A small image captioner, trained from scratch: encoder width 160.
Rows from block 2 of the image encoder, named by matrix and row number. Rows with one number belong to one neuron. Each number is 128 + 24 x the weight over the matrix's rms, rounded and kept within 0 to 255. All counts start at 0. Numbers have three digits each.
# fc1: MLP up (encoder.blocks.2.mlp.fc1.weight, 960x160), inputs 0-159
# fc2: MLP down (encoder.blocks.2.mlp.fc2.weight, 160x960, transposed), outputs 0-159
fc1.672:127125124127123136147129132122113116106117117146136138110123121108143118117128124124134123143131138156128126108130121127137107125130118125144138125128127141142116134145128132131120134137140131138113129142133136118116128120146147160138122125144129144130126120135143148128143154132138123125130101122148139118143106127136126126121120129119122138135118130119124131127125136123151105144122133129131117125127127117141144131119143131145128114132118133130131141111135113118133132116114139
fc2.672:118135125125142115110124134132129140134141120116116123137129149136107141117114117122122127105116120106124107131124130103126142121129143133119132141131131122118139117127136137114118118126112138113136127109134123158137123137117105116119119151121139126125138135102106135119127124136134124121119144127119133144117139139117122145138139128117132135136125109138147133122116103125114139118141122136128130131130132143123115130133122125109141152145119116124116126120110123123139121142125112
fc1.673:153158130135133119145148140108118112106142150124131135122118100118158146106102101128141111089125090101130129111121124078130155130131124107140133128094141147110122124100089120138112119114111128121145127105113138145137126126128123129099160161130146135119113132120097139118155129151143160091123117104158155088135131104150081131137145155145125112137126104107153158153106123127115130134105116117127135144137112100155144125138113129153117122113137092153141139158109156100130084155134100
fc2.673:100114111144104128131115098131140097171118139155157145118152122161133115129157138130145123123126131140101131149131131134124099106136125141097105124133154115159131136154143137110138162146147110145130108158122103150143106151128146103151138112145116168153144110130136119143154124132129129154129123103077083172107103127140132141091130124099152154114116165131139134109153111136118149111153153124120116092123134149077131161127125116084135133120131117149125114099115109145104125112150140
fc1.674:091137108126119137135160132099147128124131119111160120139143123155142142106151095129179108134109099110136150118099157130146123151142137146136104094101137121099144122124158091091113108110118132129114112094123121124172104110081121081107133127094102129123116151138118146153156112136124084117095161109123124138092155125126125133117133141125114153119144136132104101113140135152132132129164097139121118148098169104125114114096144111104135162119147118103156101151136113125092117140159133
fc2.674:136153155146132114109105131180136088117147139128093119152131136118135168158099143116108134132092103105160112115145137112141143151102115122139095150143159140153150154108107184107132151134162059128123139149130146093107145121166126146147153139116138125107122111145160120153154134099132139108142122137138126125139117118164152138121108131065161092104113117108159134114116152149158153126095159129157148085132116186142120155131138103152135086112121132127095105142149164102123160166125158
fc1.675:157120084169126106128157140115139111101111106093115120144184076105143104122102132128126098161097092122124083123093099171130109108145154131105173106101142132138135110134148136149132143156105135146091170086121101159097155094131160182143154086113152076117186111131123159126144133086108125107112138128138130128117131144134138115138100082128102106077134100111145138119099153123149108168123156129163145117070139089146128118135098154133129124128147142153100110119128142088157140137143146
fc2.675:098129096137117151107134070131149116149098120151095146135128165104100134138121128157159169104142120074112153130117114090166136117147152128147135197153132097106137151112133112119144143122141113105132133155084142112137129112123114096072137119103129108134134096132117146120125143150143132145155073132103108171134102123089113094130138136118098148125120146133121198086140085139141157136098103160140097121138106122119129114139184104088155131150114105102177148112144146095124117115128098
fc1.676:127143125136133124132129117126091133112126113125123123125154135155119110141145127154115115138155121135133121100118104113135110123128125142123114136121104136141141137126121117147151124122123148129118123133127118125136143134131120142126118120117133140116148134123138145134123119157110134136141114108128152147116131121117135144114136120131119128128140136133125128117133128137144112141122112131137125118116130128134148113133135141130121120120145137134131128104130113115128148120117143
fc2.676:123098122114121138133152141132156129142124152132131143140118126109134128117126144112108140107125141128122119157131140147138125114133127114119136119118121106117125113116131122110115131146133123121130140118146129111121116117124126146109139138128103109128129139122113125138126119116134120124130128143127117138142123125131114117145111122136136123119118123115115122149121139127107130117121142137117137130126137130110115133128129096120150134138117115113114125140133122110138111109131113
fc1.677:244188000163163095112193042185151100151140067183255132135211009088170238091168123168081057043102121074115011086184079103158098038002135102087063102085092138132185119098014157118141255177129099168042103102163152104124155101114173140226195092009200108000179156217074187196041131179197103070138035036150125164103194173072015081191160156152037071016058175000137097149183033133218076130206169211083147078191134178137135200228198176086132117161000046168101049134150101014092172024164035
fc2.677:055132094122013180146170255108103076210116245038139053161087254255000190224091153063176171096219145000185145204144255106255225199087105100138197088156114250158078158009178154183104169066088100215039111150104102223097183102133143001171116137152076036124037203102154073030181102104186107167121046122104113113154101134111134071090101111113188168040189101088058106082073182075051134028170157055034091225094179121198141088143121094161149230122075126113074148077044094181187159065155146
fc1.678:106117141135139130126124145104140121127128114104102124127119110125115115141138132124156124142116130138135114130146126131141117141141144111128141113115112149139110130147116106121141125138118132146125108138138122130139104119117102122138124112124102147134116137130135118122130114137124114134122135125129127142113139129114136135133140138117135119116143125131114153130122125144114129110123116119117134125118108135129117126136119134161113130131131117122132117107125121118154121113144142
fc2.678:126143123130129136118145121159085131114129142138123136152142152136130128131125124126124129139136128094125160145125130127132135128121098137124123130118135133132133111119160117110103124142155121122122145115124128129119133120149129117121118145124128127117142135119131122148134138124124127131128133133113130119126116135127108121120143114133131141121101114125119115102111138131125126147143142130130139141117142129122136133115133126121146123124143144127149134137126165126105133123123122
fc1.679:094139143130158125149124138107112127128144144111096105116123113128135106126106151124149127131122126115110125125147117137133114101138139103160109134105147139122131117143133113121136104087133133158134131111115113124139094136141114135097132160116114115118157137143124146133126115133138111129138167122138131110158159095127120127106155106120129130108138124132114105106107123133085117126118114139133121117123112133156142117115129131126105133123122123110144135148121148101105125130140124
fc2.679:153117117127148136133120097158134126094150130174115104148113129117107145121115112129125121110149149136133141136126157124138117152089108160116132112134130131142121135095139157091133120167151116104126126144108129134120145123119153146165162104138127148113102131092136124172127139112117123134120125126116105151126126143130154132140114181101123142090128146117142121130128130137144119140139126101141126101115126165106094138127131105141138124105131148141120114129136130142124116159124148
fc1.680:119124134112130108125122137119118146126153109127101126140123101126115097123130135123116133134117133142123111130137124152148116138146124117153113144115135133134115137143118130143125130119139137108108148116140135098144124132141122126145119097116096132116143134116149130153124109139123116130139147120145120112138124126132123118133148123105133139131129125128127126119109114117117134108126128130132126112098160149130131130141124125136105129119125137122148141116134140122125132086119139
fc2.680:129123127120149139129128129146112096113127145125141116119132144132135145138125102139153117135158135125143118145120136112124126127115127135114132102124111131137129116117141108110112115156113139144120139143124144148129141113140114132129131149135142132119122113124117137125127155138112119130135131133112128142124136138118135116127111144148133107111139117113109130117142147146143131130110123132132129133134106122113107111113162133144158124136139138125122119119124147127124144139134133
fc1.681:175158141171089134195121134106132161139118157126145138132094114102102100128115140123118143122138168162114115118114110140115103098106129139117116149131117110114150114164181143116133126099111133128119119134131132142152116117147139132136150109141150158125143136118102132150105128139116108152132116119155137126182107098112143124119113110133136138118136108130127146126166148142141122151117107127115130111134128107109125162159149117147144100152149181143134138151148113101148168119161170
fc2.681:103100151092139088063160161135130105108127129161131109140146154150118149094124086119125092123140108115135150133141148116111117138129122105142121142129102131132122133120095137135122138177104120118133168121143113109113145109116137105118118133115113103141109126138094119117137115140132144116121104129142137133060132162127094104137106120072141142163105115139126129137095117119114106101171141117127124135130134152138120098101134120096138153110080101111086111129114132110161087138059137
fc1.682:132142113152138144116128123120128151125149158134162125144128156139135153138115107097128116114133099145127130115173149078144141086094106136099141094128110139085113172132138119115147128154105132138110167133163113131120128078125123133120124103135074168093103143130135132126151110123126146142061180132154123137145110115149107157137127110159106136134133100111162144119142095138139154121087138127081130135152147159149146108106102139123087123117133104121097115145142121146127111109107123
fc2.682:104095142109097138140116114113145120142112082101138117092118158134139160133128148120128124143149176136096096130107111140143103125122130148122114115132104134145125104136124119121171113148145117150146112133084142147112143162144156138119099130088165128163150122144149112122110142110158109125145107103111139144142132105113127125124093134097141143143117157144117106103147135130107081158165143171156141130137112138122121151136158132136125108151103162139144104091109137121084135100115128
fc1.683:112109111140135131118138132127129128128117117112123126129114118148128120113118120122135125141134149151139103133155131125123138147129131130117129110129115144140118116112126129127132141114109121139110122122126134124127131159126106126140126134118119136135112125127126128141120121135143129127124136139114135131103133134090121127106135116124134157131150133149136122124126131141105119098121106137108124110122129137131131127103128118132126125136124132128132127117131130124133135094124129
fc2.683:136138154120121142138135129118103142126123122144131126136130138133131114131128150116142130122135114094112165140119124125130120109132124127126128145124130124128127115139112120110113115174135133124135135118133134134115133117140118138112122150106128145113150142121133128135144130129114132146129134118126126119149125126138130134150142140126134120136111114124106146124116109132131128152126143132138134130123124141133115121133136145135134107108135138118115131114116144112122118125122127
fc1.684:145147115123150121111129134133124120164128140134145098120133131126135105140128127123135134122124125130127144140118134137116114152109146133140152117118111145128110142122134144134116161118125092125126120120112145138123141124129146162118129122128117118123122129096131143145133140127141099130120100142149145118144130140144128115117125122139125120136126110125149135127135156097143123148108131133157106143118115110117130107133134154153123100137117131142144132141153129117122143153138135
fc2.684:133133133137134142132135129123133145098128122116122136141118153157121121115122111138111144097145131122127115129156140134136146114129133128105114147126127105106145135136117121138133094149138165150136114113119104116135126124114116118135123116150141121119114118119128139122116132126120160110114135150134135153130110135119138126131102130125126134129110132148138139137114112121114126109150106113103131129130142152111117158143140138122135175111109128147096126132117135150107113082115122
fc1.685:143131110115122115133136133096138127129143132121114123138133108137147136113112122144119111113128133141144111109143115122135113124140128121122144147108138140136127121153130156140120149123139133126135123127108131136117139150128136141143145109119138126108116119108139145141143129146132136131121130118132147128149117114145123104130137127120134137128133139112142161121130117131130122109129113137141130130110123128119139142132106132136094122099110120138129136134141117131124119100118145
fc2.685:109104128130116132146117120140118134141112136149142129132138148129119117136136119116140136140110119117112132155109150116153137130127120137115137128137136133143140119122122092125106113141117132130128145118143114107144125113135126127127132146141125152150143113127112118151133132132097127132127111105115115152098141138118120150122115125108122111102101109159115139145151133148129121132140138107119138110120151129123126109111134121104160116145119116134112127102109119121119141139140109
fc1.686:115063167141105141130140136110112106134098132102116177122164101139130109131097108169144118160132101146162082138141135119113148104120127146109146120099146157142160139112165103172115142184118125193121157113139112162106109116118133146124061092139141119137128085105114120133129152101140166120138163140079119100132120126106113145131092091131137109107165124091133124121118153142128151096109150094184096167115169150136128126126108119150114163128119115151113118122157124107141119161103145
fc2.686:095156075105139107100135082126154166127146108126100118098114148131081131150094124093155145137181167139096139122090098130138120118117167143142133166153139117142088125155122074101118104164157148112099137165115120128141141160124096113101159102090137141148128141109153148153127114120120119145153109114107139157126083089121141119121176144093093138160127130126117146136148090129069133173127138124064136118153100101150119105174131128145131074110163148084156156083131111140146137094148131
fc1.687:152106034091106146100155096169033122131083084067158126106186077099190166056144216092103115130195139192066172072162162106092154088095152094075120102064078135086146134076136117150186120120095134099103147127153102079175225140097127129127176174151110178062219219143226099184148093128151237098117116051127127117055208051125124146164153124093123172118102086125162075171126083190095103145078141069120246180068105197070221125246048146097136148132094121090118155170169000095149143101119119
fc2.687:147105153090174206136234117136132116167065113168104122076121146136081164124179126061074114056144166126192107143162192067076131094177135124189109118145065158115064161134053152111210161093168087082146127159125153110084094140104213115046142134176137084081150215154078108115169107108138103136153157110084160139167106123095163139142100190178110087107078200117144129122199129101125112096082150151157130130132193209074186109147124086116042149079139151141107202109200180173162171143089121
fc1.688:138107121098113126117152166072149101125100156103136091160115123158149154117134092128164109109115114087135126102111191118120174196139167139094139158135145166153120142101111162150148160104169075162128099109120140121063122129109163090180103162102152077128141129143143130099119116129101145143136129092133100084204131078143161157176158139153115119119120130126146103119095125092094128123161106108148111105108114114159165131098103102121076129132124172139116081093096157103139110157096107
fc2.688:114152079156090121141089066134104171136092140226121152110135168117142136128135171072108149121146167167158105128129137190144082206132094184156132134135147077142164112148086116140169111116132163134140171112137115122194132148143121128104166118102129163098104192139119109147139123128159151139154167100121169099091103153164134130082145108132109145121131138095123159112180136132154153125149115120136105117082127189136115140159136155140139185134159146127140144124159097140104113179133122
fc1.689:192090065134176195149131096082139179070115116090076085114132108114145186134199068169069088093147172169137112101240074177100126135137142116062208080136122139162184147131181110119113091084154098133166150098099170095196107112042140098106174105124208123185179101148163070129100098131096146088080085149109120193171108181111195160155061126088136138111102151148073134100161123139097125170161170158213141132134141089108137158142141094131106112118113197137110105177120116096117135144141154
fc2.689:062170190116085150131099107188083129107114116099200123180114127175114068122111081052150168090106081124152090098060114129124166135132119128232096150079148142146125216168116163162108075127098145173073135085146045146169108122193137035141091173185068099185151079037142150156108123129154127147130147199133117061083181064108127122089136096150095103213129116154090124172090136155177076084136064100069081111053138202152125141104060133116080142152067094097157146052168094127137123108088112
fc1.690:113107119121134153106125119143092153134136113141146122142115125124126131136127154146121108152153105092131130155144123123137125104134120142105107097135130126144092140143096120132127124119114139113133121123148121141113143133145120119140124157131147130121127132114118151121150121152152143155090144111108148121105119102129116116140153132124122135106113141143128141110137158135133136127111112132119129106143121122126163128124106126158135149113160126152137114096129143105115081121123097
fc2.690:131146144134134139132144138125142110122143127117135140114138120129127134108125106132139159097120191156132124105122128117114113121114110135138151141134118133132173124109154132102155132133145142153125112125111122118120116135090156140103150134104109140093084159155125159155119174110099132116166138125122136117156146154122130145139119150130110127161158131123151129128103140122113137159126140141165149127124123132157114108130141094108124104145094123108114143119138129147150139109129147
fc1.691:148144123120131139135143149123128121117136133118150131136130081130134150106119115126133113104128104109114133117110127114124116132127122146128130114130130127112131131128101129128140128127127126140123097116133118139124127109129138117133146140139148126146122129124116142133144158145115116124133121143137117105140112104147104137114151151132126084142133136134140129129138147110114128122135118117136108132121106090128127113135128138136135129117130111150110121137125127103128085147115115
fc2.691:110113109149080112107119096110131114155132131152135136138125146149131100121143150118131120121131144146132137149143138126129126131127105109120122150126138123133130134127138132130128139133126110136135135125133116136140129155136135131129132136113124141136129111136123126119128106114140137135117130090108121163122127128117123140121127125109125169114121111133139159122148113124143123133159146127114136112140131136119126131116122111128128124114135122138128133110108129143117132114152122
fc1.692:103110124143108146125122129129106126141111116115113116101135128143120121137133138102156147128149149149140116125109138147136121116111148135092125132133128136114128128117131120160111133134134131145104121121124141127111128117146135146134093078119126139117124139112128135135129173158158133115129119111131130141101146106128118171123088122118130113099147105117119131120153143179153124096142124110138105167126107115099129131122130132153151121141117150119130136135160136120140142146149178
fc2.692:113148126133138140135156120146156139146108136143115123123121140116116144098102121119144117131123131115121145154132130140151127117145159124155124130124137118160113111149145130105137101172124130127132161121131133149152117109117103120129128149143143105142136099108164107116130093103127107126136119117120160106140096111100124122134165117132126149181115133128130140118084101111115135152133119133114153119128134140140150128144132122129121109115117123131131133101117107124141132106121119
fc1.693:153120142136131152087196213126050135074119123136136145030156118138057123091207207200164077180174122069078051169234050145133055039227101135157100105083081190089097051166111065029117107186116166152135115035149028090123150126151113083136089103089094176184152200156183056115189081166076163123207199150163088202043229084124108167105100124144193180126220150117122102154143128147155107116048133110097129144170154147138047074165133137144118070054166241066236040231189073077157221042133108
fc2.693:081130145207152217035168089176207077136149135170042023255131068142018160181090101000093043086000095118192179073000193134145126154127136077135115166165145017061199058058069200000198193151157032031102241254169248096140086096063163172173141199069011153195070136074095170210056153020203140037057156164123019130255045084165104088103000119062235105109092145093175000079170150105121103129103127156244147182166115189104114219122175079159040255071181078138077089110145179162104160174155199
fc1.694:141088123128140120105124119102131154168124132131120114141120137130123170129130133130146134135111124127129123106130145119113111125146160140118138131146134130124133140128121141157135127090113144166125129125141155077131124119136133141124112128130163141117128084098112117168096123132132116098150158122140115104122134159117112144137119128105148111136120162154139134145124117107114146107117123119120145109134129131124153120117137140149125134116137134152119125127154116145136111111135103
fc2.694:147187133154115139110143159142118117126152104103159139112131102129137094120110161118129120101161127147128140176149101112161152127124099102099157124127104104099106112157113114128117148160101105125129102149119104136151141158147133125111173124137128118160091154122131151116137111120110126139104123104107158139115129104086125141157132122124121118108120110109093134129131151100128137146142133140124143161132106109094124141132149124092139114131124143108143129111127144150122141106105152
fc1.695:109111105173115116135135148119152120135107115122108154110154094130158117147116104142125114092140106082130145124106130102132132156124147129107104145129119113117145107117125134124134111143112119137106139118133131131136128137136123153129176159076143107119106129118139092154119114125128097135107124140133111151139103111109114126135171142143108093130133118146140110114143139104113129132145100119135139157107112107149140088135135132120148105121115114170128113104122143126126123121122130
fc2.695:137130133095115150105148099101080134127125122107116126153148116153154121104144148137091119116121130164107141138138123125138145099137121143155110136130157122152164112131100118118150146133128102117161124140128083111145160142143120123133100123121103152151138119121128167106137122109104155108147139134115124130129122137118121144144108125107140127132127119119123142120133113138139141131093150154105157099153093126137118145109126121113101132097175117099118114154133139124105113105133114
fc1.696:134122141086139127122127121120141142131182137138098102147126117113138111124110160136112121093100148124138105127144101149145122125133125154151140141135124113136094144156135139120129109143147161128124126108133131148120148145141113141117151120131123118166161129125143125130158119111125133148153105104141125155153116089118119116110141120115099125098130146106119156136109124129131099165105125110157131133118130150083137131116095124145127098120130155120162142101107120102166125140140157
fc2.696:112103114125104115155138140132151153109095167130126123135138131116091116139178082129113132132144146163129134128101132102132141125113135107123127160104127130152136136110116120105131134132124113124128127122118090129133135110138131158115123131104128142125137152158078157156095137158080137109131156071108149124145146162111139126156092139104153133127120093173088101134148157139161134095131117126124164136134130100131127121135137096124124158141134121118093106121112125130128150099124115
fc1.697:139135147120148134137141125116111109117140104132115135143114117140133153119145115132107130149145117138137130127147135131120150166096127136112148114129138149128110142127122101100132109113122141108141145133136116144140124130116139114142120134124106125130131118142127154109161148147112133145148139131119149111142134142137139116110154143137133153144123142124124114119134148106131100149125141144145115115106134129136137109120104138141136135114140126107126117113117135117128114138114112
fc2.697:117134119122118121133091128132130147124121148135126110138138128130128118127121160112124129116109138147123119124122135119159122123150116146132116149112143121101149134117129142138131141155129115134106115117128129121114135107145112151115135149114165134130140133120141130125126140111124134147131141106134116138155141134128135143129123123136112133114136121101119134134142156127122132115130115142126129114132106153127105143137149124143103125143145134140122145123114125116129139117128138
fc1.698:146135133107150131102150127119138140130146096121115120161120137110122155108126098144139134118119117144105149135160131138133131123104115138151132127129102124146125132139092137107134121134160110123143120124139142089148135149132143116122129130122126132133108090115134123108118119133115127123127166111114100072125129120132149115122138133113098141111119161139141154111121162085137134139148133128132148147101130129130134144135133110170111116104145122143118134116143134144137095124115116
fc2.698:117124136144081138137105134116140099145116126111131127128133098157131135153141158099146134117117130135142114128125148100121124143140104108104125134098157147120121116119130114140125132144101137146107123112121098151126138109123162118128148121132151121163133147151122133164127146110106123117143128121139153163131126134110116151131131126142147128138141094099104133125158127141140137131140112138112133112138111123095115114127127124094138113137141123105136128118130110136116149108151127
fc1.699:141116121192166090084142123160183104061080098118166105124041113121157091156141107165169183078175075087134109113115163229085152126087152092110179204118162071118150124099103196143154169112151131101130198053029113118172210111117098121105132160158134116166133097131135214155119148113092127091135054168139129141169112088058086131123143084110084158181152130156101171154075093165125034177116123176132135165109093160126117130140126181083128117139132105070173136212141096109047152127155106
fc2.699:141181113106089170162122136116182151140104182175159131099160189076054144115112152147174208115055120076153119093161070080202133142152090175148106096135131129064116096113130132097212138112182095168212154074120113105057193158215158131162208133125060127114210099091170103082139119108129152145123148174143204159121070091124214102186057096175198090079156118153112110137130154111118145091149102103160149120125111168157094180095186126121188128150091095093153164125114135191120124095166213
fc1.700:097117127119154123133114099118121133138142137126122142120111124135143127136116139130082141149136127118135137156149125122124123137127113094115118123123135118133111129155129127129100136131148122137160148123151119124131134136117149115127123150130136115128087109144135111119137115112165123144112137133128098155117123117129170102143114132170130138111107127136125141109130149161139113101147133109126132114152163146098112148129132129120145151126127127117114133123097133119123151147123120
fc2.700:149138158129130128108109146142157127103134110111125128148113136120119168131111118129156141109106126144145110106107120123132135119144142160148153117146148147113136105101125128127127138127118137123104098112108143131121116148120125124150116103127130133114156120118130137157119125151106130104119129133146150095156134124146108162120130133095120111144153130130125118145123111102126146139121124168135132140115091127165128112133140142128124094124119128138138138119145121166126130128129139
fc1.701:117147142122132126115130126109131126099129133105110125116129101126134113144147120126152104147106121131128124121129127111146137137147147126167117129083141123137103143141129111111140133120156160136126115130139114138105128128141120141110127130127113131135162114121127128129143121113116111145153137095123118135165140104125140120142150136149134115131147151137115141108120128132143141114115136146132124130132129134118124136135145157127106109138128133107132134141117133131135128126122134
fc2.701:132109126104135132152127133148132136140148155150133138135144148122116137123137118156119128118156135136131099130118141142110108128100129135120147117153125136132139125110150133097109108133108109096142146128115140120133132105137144129123131139141126118127111120127125135142117130133134131118110115149127124152107123145129111106109116138111137125108131128136136102135146132139129108140138144111121117115111129138140118127118115088137135135130128136120116117127126153122128129148119138
fc1.702:097136107137150129125107112155144139120145134125123136117157118148139116132108130136114104108151113116128137119105118132113145118127140117107101112116145116133116111149118119132119124148140109142144160129124136121138157132132137136133126109124126118134118138132127103143125118102135119132122128143145121136126135112141142139152127107124149131116152131112124142121130153132140113089116141116142127154121141124127140151140138100107132131128130121116116120110139137138130135149118128
fc2.702:127108129135105143119148127103128137123114107108109117137114137113131166124131121134131129147120136137124094131125124122159125136134152130149128124143121129124140155124144115119126127116126150103108114132125128111128108118126111128112123137136142108112138120107130167123138148153122158111132137151114146157139129120135121123111114121101107109125087118137136112114114115138124159149146138137121118123145111137147116115127143141130124124139113125124132112149105114126116141107135122
fc1.703:120123122138135126120130138126126126126137132127122117141142115140130144112116113138137121129124125118124138114128136146123125141121146136114133141136127136134125123123129131136132159127104129141127143129123137119137117115132135136117127134119121115127121136116131134132138131120133112115140136128129112112124133126108118136134117131126148133130127131139145121149129128119125134117122127129138123125101126109146138109125116132140126130109117118144117121150129128130135126125132114
fc2.703:120124119130133147130128104119128139120123122118137135129123136129131104124125150116122135114148127123132136150132123107137134128125115132120123118127127113130128140126117111126135111139152126135120119140120110124120149144121105136148129127120132146126137119124131138121125141126101156140116127130123139139138120128130133118123152127121112116117117126124116153109123136127135139150132127133122132140147138131106127132135124133131138123132143142117132112108131128105111128115112135
fc1.704:143107163116130149171129129103136108129114108111109132162107146132140133125138110140120138142116139144119156150161106135137103113145134099137106139144107133106126126127149096093108169157115154122128089150170105146085112100110117098115110135147141157163144135103145118133140116116124153130145114120109108146117159106165123147135130143152146132142133114166113144100133135108123088111113150129137141143137131143133104098138123152144133118153137131110113153134148149109153109148138144
fc2.704:111117127125129171125137127155113124152147147117127139123098118089098124116166148130136115119093136106112175149086145137102141146131103129131161150131153178164129117090140141139141097122113111148160141115120127147100121131115151138129098159123132129100124110127130126097102124130135085141099118124109158081130128149133137152113117169144108111100126134139151099107132140129142138153128129147128133141100139083109129157121127115111144144119132150153179108106138143151144139104131125
fc1.705:125137142126145109109134116125097122138147131109112123148118114140127120123147128121118156157131138122124108140125123159122134129119141146130138142109124095117120144111137127133160122119162142113126123105126122105142108145111136126096113117117117138144140136123115130096138138130127118152142143147100115115119155140140128106118159137112113140149114129138120110109123138113123109126111120103118114103135136155122128122107118140119134122135122155106111145119111142112135147099117147
fc2.705:123128140105121118128110135125153136124130129150119119128137133103116132119136129120136110105141138153138147114131141131137125137127110134129144105149116141128135124133106127130124134145103110143118147118118127154138149092148134122144159136131138104140127132134149133160122133134103132089125138127150137127156097119107143144135110138140107122125138131109110122128133131131142139132125120145151140143115129117122109132155147096156116116111131121140147131152138107132126095137125116
fc1.706:138125141107114127156136137128148127127146136116092124123127134121139109129123159127105138118122151116101131129130105147146123112117108127130150146129112131152135117177118151126138132140129137119140111116121138137127105135158139132146137126103125137121124130128152109125126121112122134089116108116139155122139110131142140087144132149141126144110122142130150129120117110107146131117130140121119125110128127146123122135131090146146096118134113159134141122115119103111135129122149148
fc2.706:130122106122117110110121113118128127117117153142154125154112131128122154136159094116142110129107124141159134090097123109143136142109160136147137132129137137121146135106142119132104119103133127121121124121134141126152162113093128121144125135136121129134141126130109136111119130147103130156146162102119094120138127130090113153135121120110143129144134117140090135129141147163121115159133104143149125154131139103140129144134151115127141151122134121118133136104146127151142118156120131
fc1.707:122121105127126126129129129125114120123122136105132136131122143133122132116113129135136133123135129128132128126135125127129131126131127127108127127119116130113130126119124130117139139131125123133136123127133132132120124135128132127135130123129129140125126133114129133127131126127124115130124131120121132118114126129117122145119133129131142140136127118124127129131126128126130131128126121125121114118120119120124131134122124117131123142131124125123122116132115133139123124141126117
fc2.707:130135144135128143132132121131135135137130124150125116135130116122142125126137132116127128117125136117118135140130132126135126128123129137135129124143136124144127129125123124128119122129135130131120142127124116120127127127127124129121114149123129134128126126138132126127135132135131139136122130127126128134134128130140122119131127129137114130127123132139132135118135130130117113131131123135129138126130136144135127114133124144120137120126126133132134131111136124112132128116127129
fc1.708:137148153127141124098138144104132125135138130116128136111138102117144132149129116131141123120116126118122138123152160107137139158148137132174127156097136131147121147143132139138138150120148137128141134119131136141129103131129132139113130159133122114142141114138119117108155115116127111129137139128128119107174133120134132102149152151131131116144127120121135137128132140129136140143127142125144121131129121115134123139140136127106128115120128122139138141131130129123151117132139120
fc2.708:117122123113130116159113107137133127118123126138130134130133139144119127127115118140122147147152130155146120104126129146114126130097121142111137120151154125134137118116121135113114120113124134128129106141125116119135134137138129120129141094130146124120126127130124134123103147129124149117133105149125132128113111143122149148109113106124111108111142147129129101134119117124123138130133131117126126130133144149127128149138117117140113137132147130126103115135111128146114137154121131
fc1.709:111137102121147135084152131119134144127132141128119127138112151140148117099090101137129080104140132099136117120166137125121118107091137134125121122124115128128113138146097132124139120134140124132170132126142127148116154107119142115123126129105139142120139137137153126141106087108129136102122127105135123107130144127098116120106133108143121111126115128136127148144131130140120147116117127177123117140107121131127139129136155109142119119109115115134123144115129121151108095107127104
fc2.709:143129129137110159153122137120122106131127104145142132139145111112127129130148148154127123146128123142118135126127133116122147119159111137134160125111136118131120133113127120132134132163149131127107133118113112127132128142146148135128132133131142121130146131124122136114139144161140153155153133134124129143124123136123104140127126145131120127128146148138099124122123112125130123162138116112131147090143119126133127124142114132111136129147129144143099085126130103131150141122118122
fc1.710:100128132121141128133139139134120107115133140139089111124115139144146118114122116112133133095132117110140129106098127150122138147124123100102144146134130142128130146157113126125131100134122102131110123130091148146132107118161149081134131152102157131123100136122113135112124155136103145112128123125146119080116106078165127125124141147133121129107093132111143112079099137117114107124130133133126148120147128128147152114140083138148101106100148159136109127104110128075148096138126122
fc2.710:127111118119091127124106112089147151144100162157130149124130126119124152139161105110153103119108154142138132131109137117118128163128133158136119110115141128134142107113122149139142158140123152133094116122135103155134144142113112145131146123126127135156126158127135104124118122120105135123125153094108124122158106148117144155134133128130133158118161127111113164135170119134147138138138114144127107120097126107124101147122139112134107170113154115146156146116127135158092139148141117
fc1.711:144086120083136117101079109112104094155117135133135125146136143113116134155146131121134157154126131120175130122137107117146118160122158163108130166133131133100116158105107152117124182107091137100132097114100103140125103113123096137122136113167085111126153167077093146105146131121130128098113115169133144098135123139118132085119169158112123091192078117148127142105111154113136112144101099116131118138124132125113110135130085134107133137132132107125121160108120134113122103154145116
fc2.711:120176102163130115144118159143171145096150095151122153117139107098126125141121114122127155101121108177104145101107165150151143134150083085099171112143124121165134093143137142171156146148148118179097152113151152135186144144117161107158161103127167109151093108157127134117126163153072120120119138122141122136136076111108119148126117102136098119116144134107132114126127106120119144117155145158132179149163139128080123143151160132152110138122146167153157142127146129148144138142120166
fc1.712:138128123115105191108125127126150065101072121149116136109138160116074143097142129179133149157142085133137097108169186163077145117104109138199166133151153147118132117144158155105123142122081134143195105128112139108183138150134138112076128128164120125188138091145154125089150144111085117107155136102121120158105105167136119130156094126116109177160144160194130136126161152124145126125114159202067095106111106134154139115000045076126111149134100208093095116127114158108146111105120156
fc2.712:115147198130159091166112140068075150128140132067127138171086054163152110139111158101146144138139176089149133108093066138094157124156088112072148123101107162172137137129109125109114082119144064165096176101106095200138082041096141093084095134123140132111167079124062119177128088117158148160123138100153139058122109125120168104042126145122120116122149145116132133145120152134140115136128114062189089119126165146073128133141096100109155125159143089170124114065135072136126151133113108
fc1.713:139116130145101118140125134113124131126121124093116133144132141116158129124131114120142112118130114141132140137119138137122123133120148121133121144123100121125136122116162134122147111123138110127114116112152107137122129131125135125119138153117150113142124118118117135131129136121112113116121110120137125132144126099133130143127147135122118105131129134138138126130131127118111136143145127123128127128143103123129118135107144135116125140145122135132127137144146122137137123158140126
fc2.713:133141124120107127127146104116129128149126141153153155113125122144097117107133151121118123131129122103117128126139121134131126123136101136119150137110146120126144126131085129116099145133128118126156129124110133139151129130139139121135126138146120155132131120134128132128134115135132133116126135134143123121113119135118125123132105129123142157111108110137126146122115138134136116107119121138119130145110136126117142110123107120130108131096136137109126129123111130121105117109124118
fc1.714:110099114154117122141111113117131123138145129142125134138125094128127154126122095134157103111136131117128108106106130119130131098124117125103120137151167122134133142099142127127111136141112119144113137116124137138136107117134130141107131137127142123130098150127114127147165132172126151136102140151133129160128123134154135138142115148098130138127133137116137134138125127138137144130129128107143127141151138095129147149127133110138139100123127111142108105126149099146110137099102154
fc2.714:098139128109118129133125099134140129134132097119140126114150139133138088114092140112092135151132147138116121142168106126144127128139116112142107104098132148140142142156145132123146132141139130113119110133114105128140118162126102138126134155163121139139130096117147123113130115117142116080169107102143136117125138120128116172124148096127136132136113119136156134124157125130124141142136149152131132125134103145123114114108112128121096132112131125129128132117102130092140157124154130